{
  "arch": "ecapa_tdnn",
  "train_examples": 15625,
  "hop_length": 160,
  "input": "log_mel",
  "spec_augment": false,
  "norm": "batchnorm",
  "beta2": 0.999,
  "batch_size": 128,
  "warmup_steps": 3660
}
Rows from block 4 of a small sound classifier, named by matrix and row number. Each number is 128 + 32 x the weight over its row's rms, rounded and kept within 0 to 255. All counts start at 0. Numbers have three digits each. After the name is the row's rms in percent of the matrix's.
Before each channel's rows are labels from the 100 clips, of 14976, where the channel reaches its highest value: "strongest on" is what is common among them; "loudest" is the band of the loudest frequency at the time of the peak. Only what is clearly more common there than usual is listed. The data: read English sentences (LibriTTS-R).
# c30: last pointwise conv (model.blocks.4.c3.0.weight, 320x320x1), inputs 160-239

strongest on: voice: male
loudest: 250 to 500 Hz
c30.230 086:119135133111123119116172106125132132125120128118113125134107108115093144138145188106125111124171157154111135118122135123135123171150130180139117143102142178119136141120159125105139127087127138194139120107126111100074119096113114092098113146

strongest on: voice: female
loudest: 250 to 500 Hz
c30.239 094:122139166156132131153121146148138121140111132141110128147154107148089132170124131108151103118107144108145123150150149107168170127118132115138147155090123125119163123112116134129146156106130143130139137129140139111127136149135103134126138146

strongest on: voice: female
loudest: 250 to 500 Hz
c30.120 082:125128198141156128175132142165135132146139135142110139135141115155111134172150149130128117113143167128141139153144157113184189134125148124151130190088132141125164131121132146147159145117126152136154123137146125113132142143127104123126140131

strongest on: voice: male
loudest: 250 to 500 Hz
c30.280 106:169153101125096131123095133093168112120116132100156107125146136139153124129112097137124128165102125099135100123127126171126129108091096097093120104145106100118128129178082115120111125153120114094115135104116141154155122146128137174164097116

strongest on: voice: female
loudest: 250 to 500 Hz
c30.94 097:123104149115154139126111113146098141147137126146088129104108090129115118164115108092152108102114158116161116148136154088170146111126131093132142149100128103137147117095112124141167152101128134123150146160090142108137116129141078140114132123

strongest on: voice: female
loudest: 250 to 500 Hz
c30.266 105:123125206146202140170130138184133138151177128170120161129139147167121128189129149121154147112129170126138169143155175119194210138138164121189136195109154119133171137136116138176143151131120167115164134144140140127130164145150124138122185143

strongest on: voice: female
loudest: 250 to 500 Hz
c30.14 088:118127162158110132146115143123154124129098127128103127141140123145112142150127137096138110128120153107132103131142140107160167131113128112130134151099126128118157133128109122105127131125124136127120132105131134117123137141123112136129121141

strongest on: voice: female
loudest: 250 to 500 Hz
c30.48 124:082135200111183103152132122168092114107139084211106142141114131119106147136117117121126138089122121127175149194125173105131143120181198120141118227125202129113118141091140098146163124110109139120144124208119136105126138121126093108099165148

strongest on: voice: male
loudest: 250 to 500 Hz
c30.206 091:117122117130108132123122113120112133137102125129145121116116123135130113125121135116144128129135144148124116147122136142130118137140138133114130135139135122141140137119126120100130135135133128138137124131112106123116118110135154105134096116

strongest on: voice: female
loudest: 250 to 500 Hz
c30.155 095:130108181138187134160125121179120137144167121143106144113122121131110118170137111125148133108133155127146143148142148103178167124132133099151130173105136115137159107109116128160177159115125140116155143180123125112129137132132086123124177129

strongest on: voice: female
loudest: 250 to 500 Hz
c30.316 092:120131163160118142136127144119144130152106141115120108128135112158107126169130139100154098122118172109124111124142136112184193134103116129148143141099114121128167139128102132125124142117133137142125136104115124122130130126142121143127120128

strongest on: voice: male
loudest: 2000 to 4000 Hz
c30.251 087:145159073126080115110136156079193108122079138095182107142156119137123143105140151119120104208142109113127073125136109184115105141093101141081127083135101139109124112167119120080085108143112106142103126104143153160153115153119150169166076143

strongest on: voice: male
loudest: 250 to 500 Hz
c30.12 075:163156086131073138089128153076185156150096139117183100139151140129145146086142154145145143201149113139132112124123086191078099137132124138091148082151100140145102124151135149092085101142156089129134161120131142152155127146157148152162097134

strongest on: voice: female
loudest: 250 to 500 Hz
c30.301 098:129126197148192134173127125174141130160162123163122158132133143158119125196146143128155151119144187120134180158149167110199204130140159134184139188107154127141175148124122135156158157118116154120165125152148128111121160126138109132130171138

strongest on: voice: female
loudest: 250 to 500 Hz
c30.188 090:130127181145159126158126138154124118144140112146107142130137107146104123167145125127138128113126170106159131151138152105170176122124129094151133171096138115129160122101106128142149147105119153117133120153128137117133130144133095122132142141

strongest on: voice: female
loudest: 250 to 500 Hz
c30.93 092:134123162149157105149120136158108111118152110131096140123135105137118114162128108116114106088122168101144110146158146093166158111123102091135109148114132115110160120110110125158171168101108137121116114143108145106137114137100079128122144124

strongest on: voice: male
loudest: 250 to 500 Hz
c30.200 107:128115122163124140135099121126137122140136110145102111104118121145132100138100090115149135094100161121154120164151147096151153099135140079125143125144148094138155147124102109143146154122108137092129132120113129131126110131136090124124131112

strongest on: voice: male
loudest: 250 to 500 Hz
c30.245 104:125123076097103110090147106095176115098079126056171096126114103104119132105159168094100111173178131147079109070101108163111100162084074173118088090124065163099122089152133121077109106126122111184115113075104091133105124099094138119155091108

strongest on: voice: female
loudest: 250 to 500 Hz
c30.105 080:129133175143134129166133138143136122132138122155120132135139124142109128181146136108132117126142163112130116145141144116181194125125140110148124168094143118104161124122098141153131151121115144127116129121140131131125135137114100139137134145

strongest on: voice: female
loudest: 250 to 500 Hz
c30.302 091:136139169139134117170144137148141127122138131135122124135144111138136143179149151117130101125141170118135124144140152122191192137113127120153118161100138137116170118127109151144145155119123147141125138131146128120131132137125106149143132147

strongest on: voice: female
loudest: 250 to 500 Hz
c30.75 090:125130166164124123159141143138149114123119130138117133149135129158107139172135150114135111132130170103122129138152147108179195145116121138153131150091127139106165143135108140115127155116121145149109127117144133115120147133124107141136135155

strongest on: voice: female
loudest: 250 to 500 Hz
c30.59 085:128123181138196148146110115165130139166153113145097149107122111127089108166111113122168136119117161121144165160140155107177163112128142118164130175095138116141161117115130123146164142103130130132170148180092130115111145127152078115118171118

strongest on: voice: male
loudest: 250 to 500 Hz
c30.79 095:138168107150106122138157168114149160117122134128103138171158129149117162126159139163121165099168128154126096130156114096128130148139127132107132105119126156126129156135151162132130151108153127114124145126169128111114136145129110117116122156

strongest on: voice: male
loudest: 250 to 500 Hz
c30.72 085:137127115119094135125135109098167130120111115115182101121119137113143119129133173112111123192147118144102101120116129181102124154122109173101118113132113133109121126157125126101119116131124118167127127100099114161126120102125125121160093146

strongest on: voice: female
loudest: 250 to 500 Hz
c30.85 100:123114175122215136141112124197106142155175124153099158116122140130103116162125109144161172094110137130148189158137152085152136114145141103176121175096139110149139105101124129155174137104128113115192133170128123105117176129165087125115187108

strongest on: voice: female
loudest: 250 to 500 Hz
c30.28 097:113128155145107125144122143118149117137101134123117108146154117150097138155124143105132098138121152097127097138137139121156160129095115118126131137087105133115142130120105130103124137122118125138104129105131130127131128137125115149137104142

strongest on: voice: female
loudest: 4000 to 8000 Hz
c30.234 098:117104180136208133183132115190128135125186124171109155117113153155116123164142145134124164122145164131142170149129160118169192135159163124192121180099166125124148133128107136171146127116124161128136132133138121128119190112136097130114176148

strongest on: voice: female
loudest: 250 to 500 Hz
c30.146 118:112141170158147109142140134133109111123128083107121134141133123176115138165156145133116151102151193116094169142147142103179166145140119124179112123129120140140176155100127135132115127113104136133115089114162122101120145117130129114116144153

strongest on: voice: female
loudest: 250 to 500 Hz
c30.270 079:112131175151159129156119138162137126138142127141118141142133122158111135187147134109133109124137177108138128135140144108201184123113125116162117155096139127118168121133106134151146163115110142123129125144139128125129143134127098133139147146

strongest on: voice: male
loudest: 250 to 500 Hz
c30.278 092:147139105097107142111144127113120151133108117096121117123113116107122121118147173132121144123166124162111104105115135118107125140110100169113105120107100144111113111121124151106126106106143122143146148118124104114103129107123123135131096126

strongest on: voice: male
loudest: 250 to 500 Hz
c30.259 090:118120130149114136125136124124100134130120111143127120125117119136132127136119128114131124116129133142122117142135139115125144119152129130117136136148150132127136136108136112121137138122131143133132123123109132125123122118138135109141110121

strongest on: voice: male
loudest: 250 to 500 Hz
c30.166 107:167186105134086139142140171097179150124116138117101121175164134155122168117160119177119169118152106145140110123137119112115143129115110111098137121125121141123128165165118153121108117107135121110116155105159146112141129156124098156115112141

strongest on: voice: female
loudest: 250 to 500 Hz
c30.226 082:116121169154151138160110131148147111149136134140117130132144128150090137161131134096157123124122168096125145153150149126170183130121125120155133162077134128135166143122099123134134139109127143122140124125132133127113142133147120126123135142

strongest on: voice: male
loudest: 250 to 500 Hz
c30.212 104:154139102109114136109129139117126143126108124096131110132132109117136125118140149132124143118147126149117111101117118122115126143103107136105114100127100132116128110140132125109130126141133119125131141111119110118122126116126132128154099119

strongest on: voice: male
loudest: 250 to 500 Hz
c30.23 096:106125115148136133130170131137103168158133108139099140148121127121105131136171177141145163083172137186122123135142131093143135157141133173125143124105143157153159145085161156151150145091158123135153131118160098108074160102155105080095141142

strongest on: voice: female
loudest: 250 to 500 Hz
c30.140 098:115119182148159138167126129161146119146127155133111140125127124141111128173128138111145116122120180112142150139132146105194194127127143130178135160083129121124165134138102132138144140103123145145145139128129126117125147125134096139135152135

strongest on: voice: female
loudest: 250 to 500 Hz
c30.7 088:120126179161146137160116137146150116135125145130110132133130133150098132170116138094137108129122165098138137139149142116180180127117141119150133160084129120114168128124102122120138147111123140138134139129130127122121141135133106135123129141

strongest on: voice: female
loudest: 250 to 500 Hz
c30.49 138:087072123126145121145099121153094091137143110149077165105116097131098109126098097101143110102085122102144131149131139101125121110128129102129139132108154101144123094068098106145157150071115138139136082147130133072101151119126114069068156091

strongest on: voice: male
loudest: 250 to 500 Hz
c30.189 083:149143095110106143116128123101139133135107123108112101124131120125110125123141148128127142135143130147121112115123125122116132136108106138102120114118108131111124131132120133106113104106142121140132132108115112116125123121133109128124087131

strongest on: voice: female
loudest: 4000 to 8000 Hz
c30.240 096:134112170123212137164128116197116135144188119153102165103109135135129123164133124137138145107141157140144150148145156098181147120157159109183132171111150114133166118111117135194204169106125163119158135137133119109124170125140089121109201131

strongest on: voice: male
loudest: 2000 to 4000 Hz; 4000 to 8000 Hz
c30.80 096:148143095126072117114127142079134133108102106119135101120129117132135123104126133127094131160137109144125093095113098149104099126132120140093113102139117131119115156119154122078063103122132115144092138112098135123125110128124113141101080109

strongest on: voice: male
loudest: 250 to 500 Hz
c30.247 094:102105130148128128128142117131126138134110132137146136131106138131123130136135149102146126131145152157130118146144135140137132145147142142140140132136136136136148151117141119119145142130133132151146126113121104131105141100136135108135122130

strongest on: voice: female
loudest: 250 to 500 Hz
c30.217 099:139140170158115168140124134118149134163104145116126109137134126150103129165129147106170118127123167114135148125127134115169188140113134139156160138102111125139157134118123131104125131117144125133148157095120134108135136120157113146125132133

strongest on: voice: male
loudest: 2000 to 4000 Hz; 4000 to 8000 Hz
c30.271 113:153168115130100149163137142114167140143141162143159114146157152135170145135131122150123142176133091142126099109122129172126131126145139132111141131155147136144103160185110123120108129158127137140111135122120150182185102161143134177157106162

strongest on: voice: female
loudest: 250 to 500 Hz
c30.220 095:128129185137166138169131142161123136154146134147110146133137119142114130173148137128148131113126157117144142141140152113178186139121139108153132178100139117143164119113095145133156141107124162122142134130140136119135145132144086140132156141

strongest on: voice: female
loudest: 250 to 500 Hz
c30.204 105:108129185144181126176134138171107112142142116150101147126122095151084129164134147110154128098120151110150162167138174095170181138133134131147123184094152129131146103093116127144155138085120158151150111173136129078123136126130093112117162128

strongest on: voice: male
loudest: 250 to 500 Hz
c30.183 081:110106131116127116122149096130121124118104119122107115124090098119103128147143177095126103119166146151104129133128152128137135165140125178143113138122134161112142137106140125112130149100127140204126108110118100113084124084118123092108105137

strongest on: voice: male
loudest: 250 to 500 Hz
c30.136 094:135130094137095131114124108099163117113096116103190099124126150132149121120124116121115119197126104124114080135120120184112118125114101123087115096158101125108108119151098123106118123165126113120125134115101114167144122113120163148171082142

strongest on: voice: male
loudest: 250 to 500 Hz
c30.100 089:110124102110113113119149113105111117123096105121102111130114108136105131135142173095126112109149156139094118126127134116142135152115112173119110114109123136113149138121133125105117115096121130177119108108136114105090132104124117112114117130

strongest on: voice: male
loudest: 250 to 500 Hz
c30.231 097:137144127090109131112181113116136148117121151109119110134112107110095137127174198120110132140181127178103127107099137138106126184136125196130102141094135182117115120138151139087124114084136138213120119094112104101085118103117112117109100143

strongest on: voice: male
loudest: 250 to 500 Hz
c30.248 074:129149137113111127120175114127141136131116118136132106133103115132086125141149192122128128152167153153111118139114134156129133167149136186123110135091140155125138153122166133114124136077136133190132116120130111109081120111130094103096103147