A small sound classifier, trained from scratch.
Model: log mel input, norm batchnorm.
Data: 15625 training examples, 149.9 epochs.
Rows from block 6 of a small sound classifier, named by matrix and row number. Each number is 500 + 25 x the weight over its row's rms, rounded and kept within 0 to 999. All counts start at 0. Numbers have three digits each.
After each channel's rows are labels from the 100 clips, of 14976, where the channel reaches its highest value: "strongest on" is what is common among them. Only what is clearly more common there than usual is listed. The data: read English sentences (LibriTTS-R). In brackets: how many of the 100.
# c30: last pointwise conv (model.blocks.6.c3.0.weight, 320x320x1), inputs 160-319

c30.33:491493512501506500540500547509543548531511540490488500490503499511504500497505489500500512523506491500552540493528500499550501498490500491491506495498539542550504503509496497496525545493541527550498549498501548540492539545507543536498501504502520520504499509518510506499522498503500506509501513511496511495507507498506504500518501514504505506502506518501502509498501517504498509493496513501494490508493503499516506491519512515500493504520515508505526516510500507527509505504495516
strongest on: voice: male (100)

c30.36:488508508510499498534495558500555542534501555498502518507480509508487513509509522499516507533492517529534558512539502498554513496529505498521505510519534578568510504498489510505544534501547501553490543486487559526526564539457548537510492491498530535504472510533522509493532495511510506510493512510529510496509510515517489505533517525500512500496515560514479505490492518505488508528499505523492522521469512490536505519536515521520492502535507503509547519498522508561515511516520541
strongest on: voice: male (100)

c30.200:518533495493485492486498475484487473474497479526495528532477491486479517526523535525538474474485531539474477525477499504479530457533478486535490539528477470473473492480508527533479476517473480483489474499499479485532478474472481476508485473501476478524483503475474495503472510478504499503494503504524503476505522519474480476469519471473500500485504474524484512481485472497511488531475502522483526479492500486480506526473479480528480483471496509499470473504524517481501505508524478
strongest on: voice: male (99)

c30.27:498494503484491491532497541501534541530498534495480501495494497493496496502504491507494512525496491496540535490537488500546497506499504494494500495496534542543511495497493495499527535498533517543502541498493536526488535539506542536487501501493521517491504505516506498498519505500501505503498509499489506495500507493512495497517503512499499511501500524495497499492494507509504498491500504495488496504502498495518493495510504515500497498521503501501518510498496503515498497501494514
strongest on: voice: male (100)

c30.79:500511507492479492528487525501529514513503524505485516509483492502490507506507507513513508515499513518521517510524485497529507473507499484513504518509521510521498505502496513521514517499521510527504522486493523515511520525487525524490487493487505505505493502513508502501507491505496508498488499501504503498505499504508501504511502502501500506502503517508494499498505501508487489507497500506493505504497504488504496512505503510512492501510505501502507505503510502514507507500510514
strongest on: voice: male (100)

c30.120:497501475470481490505483507469513506519482511504484504506476496467494503504499508507500510511491510511511516505515468506512497485514510474505481516505515512507518464484500502503512516500513510510509503480495514517503505509502504514486486488493517508494517475516517483498514482508489482470486487476501484516483501506511519519509495506509478490509491503488502490508505517481508483506510479500511501507516505502511491499516506508510502518513474490478512510497499491506475480484502503
strongest on: voice: male (100)

c30.179:495506507492494502544495565503557545531510561506492517517486498502495510511509520504520515532502526522546559506540497503567510486522495495524506518522542557561505505493494507517533533497546513566493557488483562531522555535476552542495488493493520530510479514527508514494526494506500505514484515510518513492509510512510487496515510517486511507499507541512487508496498504508491497521490514520488516509479506477521511519527503509518488496529514505507532513504517514542517509514515531
strongest on: voice: male (100)

c30.37:490489511494498493551494549504539542529504544492494492490498496509503503502498491494492520528505493493549545490537494497554494500488504489488510487500537540559507500501496486487533538497548529550497543496499558534490554555503545541500503503502519516495503512525508504497512493513504512504505509511487507501503497499508496500518499518504511510499494529502494508501505513506505498488496511494499489512493497498519498495512509516499497507523513503504526510505490505527502507505489521
strongest on: voice: male (100)

c30.159:495499505486495488526496542505535535527501534493480509511493506502498505506508500509507512520499509507534535498529492506540503504503496490500507511504531537540505501505501506504527532498530524540499542492496529529511527527499534531487491491492513520506502505515511501499514505506497506501497500511503510499506511508510500502515501511491500509493503524506492510499502511499503501510493507506488505508496505500515502504515507514508497499509507501507521502502503510514508509505506523
strongest on: voice: male (100)

c30.28:507496516502510520499506495518490505498511495498504496486494499526544499499501496503485499496546481487503499501502496513503487495493511500489520489491492498495503523511509498490499496503492503498503498507533501497493499498505493504505510565491502500501499525502500515496497513500484507514500516518488515504519492496508501507505495505504515511499496496497509499503505502522503506486502515486507482502508498509500498486500504502486511497500525502515504509510488504502508511517496506
strongest on: voice: female (100)

c30.260:489492508498495506539501549502534537523509543491484506504499501504502505504501501502507516532514503508532546493528492503544506497494497489496513499503537534547508506507493498499530535492533524550496535506504538535494541552502539548497504507497523523498499513526517509498526504513493514508506510506503510502507498499509499506516508523503508512508497528505492508503500515505505503501497509503489497513498505504518501497516508515497501514517507510508523513502494511519505508505498525
strongest on: voice: male (100)

c30.65:504490466496488466486473481457484489465471483499485497496472496470464507500501500505503493472479506497487481489475478498484505512503503475506474506498482496486498465464489510517482482498480482487501486467478472474509493487472481488488461459488469469503493463470497462514472474496482470480473463463494473490479507502481492496472489486491466487490500476508479503490494484460501480508486474496502509481491501474475506503483497479510490486481460488466466497481503494474487470485501474
strongest on: voice: male (100)

c30.84:503516510494490496534491559505555540531513554507491522522486507513502516510510523499518514539500526522539565518546501500553515487525503490528509522523537551557510511504489515517545540493546506558499549483491555528526552531472549535497495499498529535511483516537512519501534488503501509514486518514528516491513509517509491495525514526491514509495516545512480514496496515512494498525492514525492528508482513480528510526526511514521492498532514503511535508505523513546513517517525539
strongest on: voice: male (100)

c30.190:505504505500502485543495543511543551550508559501496497501515503501499507498512491501499531538498498494557558498542501509557497520491529501493503491507548560557524503505491503499545547494549527552518552496504546548491556549512555545495497501502550544501517506551535508500543503534503506510506509503502510515509514504536516523545506544532508506516511550500506512520517538510509505500524505510510503544506507512539508505548539537510507533550508505504555533505501511551514510505503553
strongest on: voice: male (100)

c30.56:489494515503498495545494548505541546521504548486483500494503499503502497498501496495494512521502496493548547489538503502557501504490504494492507492499540541547504513510490494497531536495535522551497538498496545533491543549503543541498497496495522520503500507519512515500523503511497516505502505505490505501510499496512502500515507519500506515507499524497496504498505515511503497490502503503496494505495494505511500490519508511494498510519507501509525514505494511523510504506488517
strongest on: voice: male (100)

c30.91:507495514496485469468482468509471470478520473503496484486510495519488497504488496501491479466502477491468474491465501493478508503486479514492509486497474482475478511509468497492470471479471480475481465472503480463483475475502468466495486495501456467510494510467484509509471484476510513518493516519494508472510498508463470461465507463458516517482491465489474510477474458511496505489465510490480488470485495474468497493466479460491477467463518503518465476506499509477507509506487467
strongest on: voice: female (100)

c30.217:495499497503491476520496516502514533525495527504500503488513508494483501494501500500502533517494502499522528494518502508530492532493526504496491497501521544526533500503499499501530522490525519523516526490488518531493528527525525523493488489507550529501552491532537492500528507540495490486520480485495486532483507491538539548530485530546489483527508524503527496536529541483504507490536483494539496544526500527539499500536541533505524527537493498484546538491498492530497483490497534
strongest on: voice: male (100)

c30.116:486487492495467472478470481501479472467497483490477493494492505495479500496495481506487462471482489481478471488470480492480487486486471496491494492485471478469478502501474485494470465486473469480469482489480472463489465470492478478488477473495470471487473494473469493503474484471495495488490498490492493463492498499463466466465483464467495488471496469496463486469479457494487484508455492496471494458483504470472495490468461468492479466467488487495460465478511487477478483482490469
strongest on: voice: male (74)

c30.137:507498543507500495496509498567494501501542499504495499499503503563537496499498497494496494494538488495496498501497507513494500490494497504498556503492494498491503565528485490491502494495497492496503492508503494493501493491493497493502512542480495493506499560501502558504497479496489553556484560560489557495565500498494503503503525498497566539496495497495494520499496504559504494497496553493497489498497497494500493501499500502497494497498567517553502498507493527496545550553495500
strongest on: voice: female (100)

c30.195:500514502498499495536490535497536540543508543508491505508497506504498510511512515511512531537504511514547547505539503506544509499518511502514507516512538542552521497500496515509539536495543532541514540495498553547519548549500545548498493497496528524506502510524517506502525500517518503505503506506511512503513513517523511512519511521512510507510512522508504507506507524511494507512507506512503515518495504499517510519528518520513504517522504507508525509504516514519509508515517520
strongest on: voice: male (100)

c30.303:495475497499512493545503543502544551543496550480496474475510497503511488489493462488469521535509469459562557475540501513554477528458521508460507459475543552555522501510494479471541548499548544551509555508508554549462547555519547551500498516493527527481506499527513506490520518518507500504512499504465501512499490480520508515524489518518504509504495524488513500511508520502511506466517502476511471520510496510516497469524523524476512512523505502499533510512475497520496500498467525
strongest on: voice: male (100)

c30.288:482482467482488509486486483480491491478480486492475492508468515483519487484489498488501486479507506495487484492482472519486466471489482483492501499488478491479491490498502491511486488497484482489486490482510482485493484489471492489475485523485494488481479477490494477498485502489506475479470487490489485487478488470491479494483475481485489499483485491488483479476492485488502476499480489486487484490502499483481476486480492486483479489493485475482488493497489468480472491479496490
strongest on: voice: male (74)

c30.298:484496500476484490489485499499498496504497501497483500489472482504498502500498495487496498498488492491497500499496484489497490503496507498499493500496493500498505503484487489490505504497495491497503500484486496496506497497469494492488486499494500499493484503496494505489499491496497497508489511506491508504504501492500497501497499499499512499501492501487501488500494502506483495494502504494499493502482492492496492488497501498495498493494506488507496502485498499501506501505495502
strongest on: voice: female (100)

c30.87:499524502510515514524508519492527529530502522515517518511504503493494516513523520523521527527496521530530529518526512516524529504525517496515492510528527531528525501494531517517522521521527521528521529527496527530519525527503522527515515496504522522516510505519519499502519525524495506500523499503530510525507518524520526525520518521521500507520520518518528512522517524500496503520521501525517524519503508531527515530524520521526520524524505515498519516501515513517508510511517519
strongest on: voice: male (100)

c30.284:494476491517512497526507523502519532528497524488514475472523504497509491486488461491468520524508467460536524485522509514526483533451516504452501460477531529532515490510505487466522530503530539530513527508509528533454522535527523529506500506510530521488520495517517490500521527523510498489521493493458490526496495477518514522517483520528496497519496520491530496509517519500515508469520493471522465520512492518516494469516518519470515521526492498498525517509472492510493494493459519
strongest on: voice: male (100)

c30.238:495485526496520512525514528516528528529522539489502484471505466516504493493492479502473516527507482482532535485527511492536514517479528493474512466488532533536529523514514499473533532508533518534521532516499527528473523526507530530511519504494523527499502520525516522486525510513489516522523521521488519517523503495516515512527519528518522514517504525500524511521502516523495515485525517484511483516483502524515508490527520521491526515521521520524526512503489522531523524520480525
strongest on: voice: male (100)

c30.34:483449497501506502531505528493525522514489526462495457452506494493504469467470440476455501511505435442528523465514493496533468503440497498438497441450523518528494493503498454449513518495524524528499521506493524513440526527516521527491504500505515510469510492506508490493505498509501491489511487488438491504494474460505506507510477504505495488496479506471505483500502502489501499449505492457503440505509480498504483450509506505456502508508487483493515509490449485504486486483443509
strongest on: voice: male (100)

c30.21:496477495495502504544504530505533537533501533479499479477507496499506489486485465490470535536503474468546540481535500494535480505474523496477502477479542520540528496508498480478528545498544549547522540506495550543468543561517530547498499505499518508486519496511509498489514485520499500499511503496476496521495485485515527524510495513527494499519485509483511494522517521493497504478523501486526477523509491505514500469520519516478516516519499489500517511489474500507498495493481516
strongest on: voice: male (100)

c30.246:502522499499488486496489498493499518532499512511503522518485513491492505505504526497522527519494530527518518519513506515503510536533541510528497524520511519505549493487490518526518523500513501507531510491500508523524508513477508514499489485501514516514493502509514497493512501518511496499500495501526502521498508513526525529523509524527493500530514504507515507541516520503493498523533500518530517517493514507512502524514524522520525519510500503503517516507523507512506501504519515
strongest on: voice: male (100)

c30.113:493500493497482470492479482497484474472506481505503484505487495502477497504506501496486483483485493495471478489469499486491505503486469505504500494502471489471480498491488492503468469490476469477463480472494470469500473471498488478492469488493474468503481506466483507502469483459512503507480509496489499476511500498484478468469508466471495508479507480498467511463483475497497504494463498499486495472492496462478493505469471468503465460486504496498464478497489496472497504509503474
strongest on: voice: female (100)

c30.64:489489510498503496544495551508549543527504544481480497489496498507499493495491486497487507530505485485544548483533496505548500491489492489484509485488542540555501508509493485487526539493538518556497539494503544531484538543493544543497501496494513510493499510511500507507515502502498506505498511505490511492508491495497489486511504507486510512491497523495483507492486503507502499486487504491489487496492492493512493489511497508487490493510508506512513502502487505520503505504487518
strongest on: voice: male (100)

c30.20:505491487499483473467486472473479467461487477495502481514482493473449501497496490492494464482463493498472476495471491485481508500497478492496470498488479486481467469480492498500478471497469460484466468471468478470493457463461468464507473445477464476501481477468478481496484473465497496480470481486491483467491502509473474464471501475477475489467482477506467493462479469491490489496466481496474488466473487479477498490469475479503467465477489495484478484485491491483483487484505472
strongest on: voice: male (83)

c30.60:497500510499501501542503545499545541526502537494483507500490493501498506506497497505499513526499505507537548504536496505553505495494498488506509498506532542546505508503496500505522540504541524547497545501492550540501538539493541540499495500501520515498500504526509503506522501504502506503494506511505510494503498501509495502516506519499509507501501523498489508489502506512497495499491509499495496505494495489512496498519513515506494503512506505507522513506496501524510511507499515
strongest on: voice: male (100)

c30.193:471462469483465457484473494465495488483468493464476485497468517465462477484482471473485474482463480472482480477481470486488458489467476489484466485464483500485479470475479474497487483489482472482466479468462484474481484472446484480475468460484472472472456473465476470501474494466499471467454472470471468464469474463463448464479459467464473467450489481478458465460455466469486488490454466471461475468463485463470474460474462471466473463474468468472475469479490463483466468463485478
strongest on: voice: male (98)

c30.129:480471482476475452473477470501470470471488470482473481495481487495478481492483478480477475467477482472471464479472475475471475512482473498484495491479471468470476488489473477490473465484468477471468470465477469471489469468480467475478468478494464459488492478466470474517467478470503484475456489488473476471477490484462458473464464465473487480464470472476464466467464461483488472489465481476475477467497494462461472482465470467479473462471485464489465467465496459464464466469488470
strongest on: voice: male (94)

c30.177:494498505503503485546502545509546561548511556495501493489512501511500506493502493501492540543504490487559559494545507507566502525486531509487505480503544563558538504506493498485548550496547532560518551503497556551492562558511550552505496505502554542496516516545533509494545511527501511516521509508486514524512508504533524530543512541535514514519518541507517511530508537512503517489523510502514494544500508514541513497540541536505508523547509509511552537514503509540510515517486541
strongest on: voice: male (100)

c30.62:506479531499508497490507488542480487493534487488506473475535477537533492483483483486475491493532474475487487480484497496488489497475491495478531475476487490487491543539494479485491492492487488489498491513531486493473484489532491484510515539503482482484501519487493525504481498492499523513494526521471523489518487481485493486489502487493532518486484482479487509488483484519501485487491513472487470493494492500483485474485487486481498488485529495526493492525486506487515520510480486
strongest on: voice: female (100)

c30.165:501484541497498494499503506551503503503536503485506482474518492553526491490487477483475510504530469468506505485505503500500490495483512500486546479482506505508509556535484480471509507493506502501510507498514505503484504502514504506506505529499510503487512550505504543506509477503489536543499551547484540512548486487509510507509507509512548533506483502483503505510507505541501486490505543484505482510504499493505488488507511505484501509508554502543509510508485516505530537537487511
strongest on: voice: female (100)

c30.279:498509507498491497534499563503557543534507565504498516511489510506497513508510512499513510533494519523546565510541503498563509491520504502525507519517537570561511504497488504508544540494549509558495556489483567535522563536470553535501493491496533540501480512540518507492540494513507504511491508510523511493507511514519493502530512530494510508501514547515479503499499516507492511520499514516487525515481516485528510521533518524516496504534508502510549518498524512551511514510521545
strongest on: voice: male (100)

c30.141:499516510502487486522493548503547538537502564498496525520481506503495521517516525513529513537497527529531555518539501517552512508528521504527504518534530576555519505495482509512555538492542489547500544480488544528535555531451545525498489492501551556505472509551529509493554496524496506516496509508537513510513518525531500514555513550508507502507519578516496512517503532507498510533516514534508530529478517488548510532558528532521509506563511512513564532500536511574518509514522554
strongest on: voice: male (100)

c30.89:494493466474485480508467522466509512509463518489459496509484504462472505489501512499502514514474508508519517498509477505519473502502509503502461501502515530516516457483484502517508513494511504515508515489488513518505522509481515518474477484478512508483502470517518467496518482512492466477493469472499474503481495487505509515514477516506472478500502519493494486506498517461504499502508470499498509504499506494513497502517514516496496497509462485471511510490500481519482476475504513
strongest on: voice: male (100)

c30.280:490503496485493497534495547504539533523505546490487499499494495499496505503502500504499503528501503501540541501533490508541503491496502492502507503505542538551497499501498503500532537495540523546490539499497546528500539538495540537491492494495513518500493509521507500501515499496495501501489500505501502494507504501499489495515504506485499509487502523498492503491491506508499498496492509497487502498491503495511503496515504503506492492513502499501522498500499500518500502509494520
strongest on: voice: male (100)

c30.126:495472492511510494533509531496526531525494529481504470464515484499510484489488465482462521528505462459534528485524504504535476517455514508454501462474526527533517494507490477469528529492529529529514529510510533529459535531519526535504510511500514514496499501511512504492512511510514503498513498506450491504503493472504508501513486515506501507505487509486506497502505510504505503464510498468495467509497491511508491467511510514469498512512503505500515512520471493509493500491468509
strongest on: voice: male (100)

c30.218:510517494510499485513491503492504516531496514518499517511505515490498512507513523501518531524501522527524513514517501508515518522526529506517498514515520516516542489499496516516529519485514519509530520500498513534524511526520516520498487489506528520512520498525528499492522496527507499498510497501520501525503511515526543536518508524535494502537511509508516508545531525493497506516528505518517516527504508514524508520525530524519521523518494507495527516505517503517500501500513517
strongest on: voice: male (100)

c30.125:506513508494492475533490544515533549545514549503487516498500500510495509504512508514511535541508509516554559505544493517556510511512530505504515508516540550552535510506483505517544544494540529547526549486503544547505556547504549541490492500501546546509519519539534517491544501524484518521509515520516514516519512521527520528541519545520515517518519544507511513526516541517500509503518515520512517536505513511537509520540533532519513531539519514517554536504507516538517515524504538
strongest on: voice: male (100)

c30.101:501517503503498492537493548499545543533511552504492526522485506509492519513522519504523515535503530529549555514537496498555512490533507503526503523526539561559515506500487517520541544493547517555505546486490550539532558548478548541500492498498541534506484509538515512493530488517498503510494508508535517493513507525518501503533518532497509508506524546515479516507497520509491509524501509525493531516476516488535513527528522522520499511539511504508547525497529509551518511515522539
strongest on: voice: male (100)

c30.100:488503498486487485534484535499536526527497535491479504501485495499492498500497497501498515532490503503530541491535486497533503501492501487498501498496535535551503493496494500503535534492538514533497531493498538529495525527488536533490487494493512517496500506519503499496519498499490497497488500502490502495498503496509490498517502510494505497496503517495492496499497509502498492497488506493494498499496504488513502498517500505496492500510506494503516501496500504524503498499501519
strongest on: voice: male (100)

c30.242:506475532496494482503501504550496499503533503488502467467526494543538484481482469494456502503536455455500503480504494488496478496467504498472539466466504497503508547542477468465505505489495505496504498505514498501471502503517498503501509537494505499487503529498501526501499477507496523522499535530468523505529483481507506509504501504500538521506479496480500501511503506528492486481503519470500469507501491496503482475502500503477502502501531489526504502506476511504512523519472502
strongest on: voice: female (100)

c30.191:484497494503503503474497473478473456455474475505501492508487501491476496504502497503487473458493495500470463499467494498471501455504461483510486511491464483452479480489515491497462462509457459466461467507486458456490452469457470464495497465478463469498478496457475495500464492453486504498470498504485499466506492493467455458463492474467502489471491474505469497468479466489513493491455499503473496458481484468462497489470466464497482459460488508498457481509498493470504495496500457
strongest on: voice: male (84)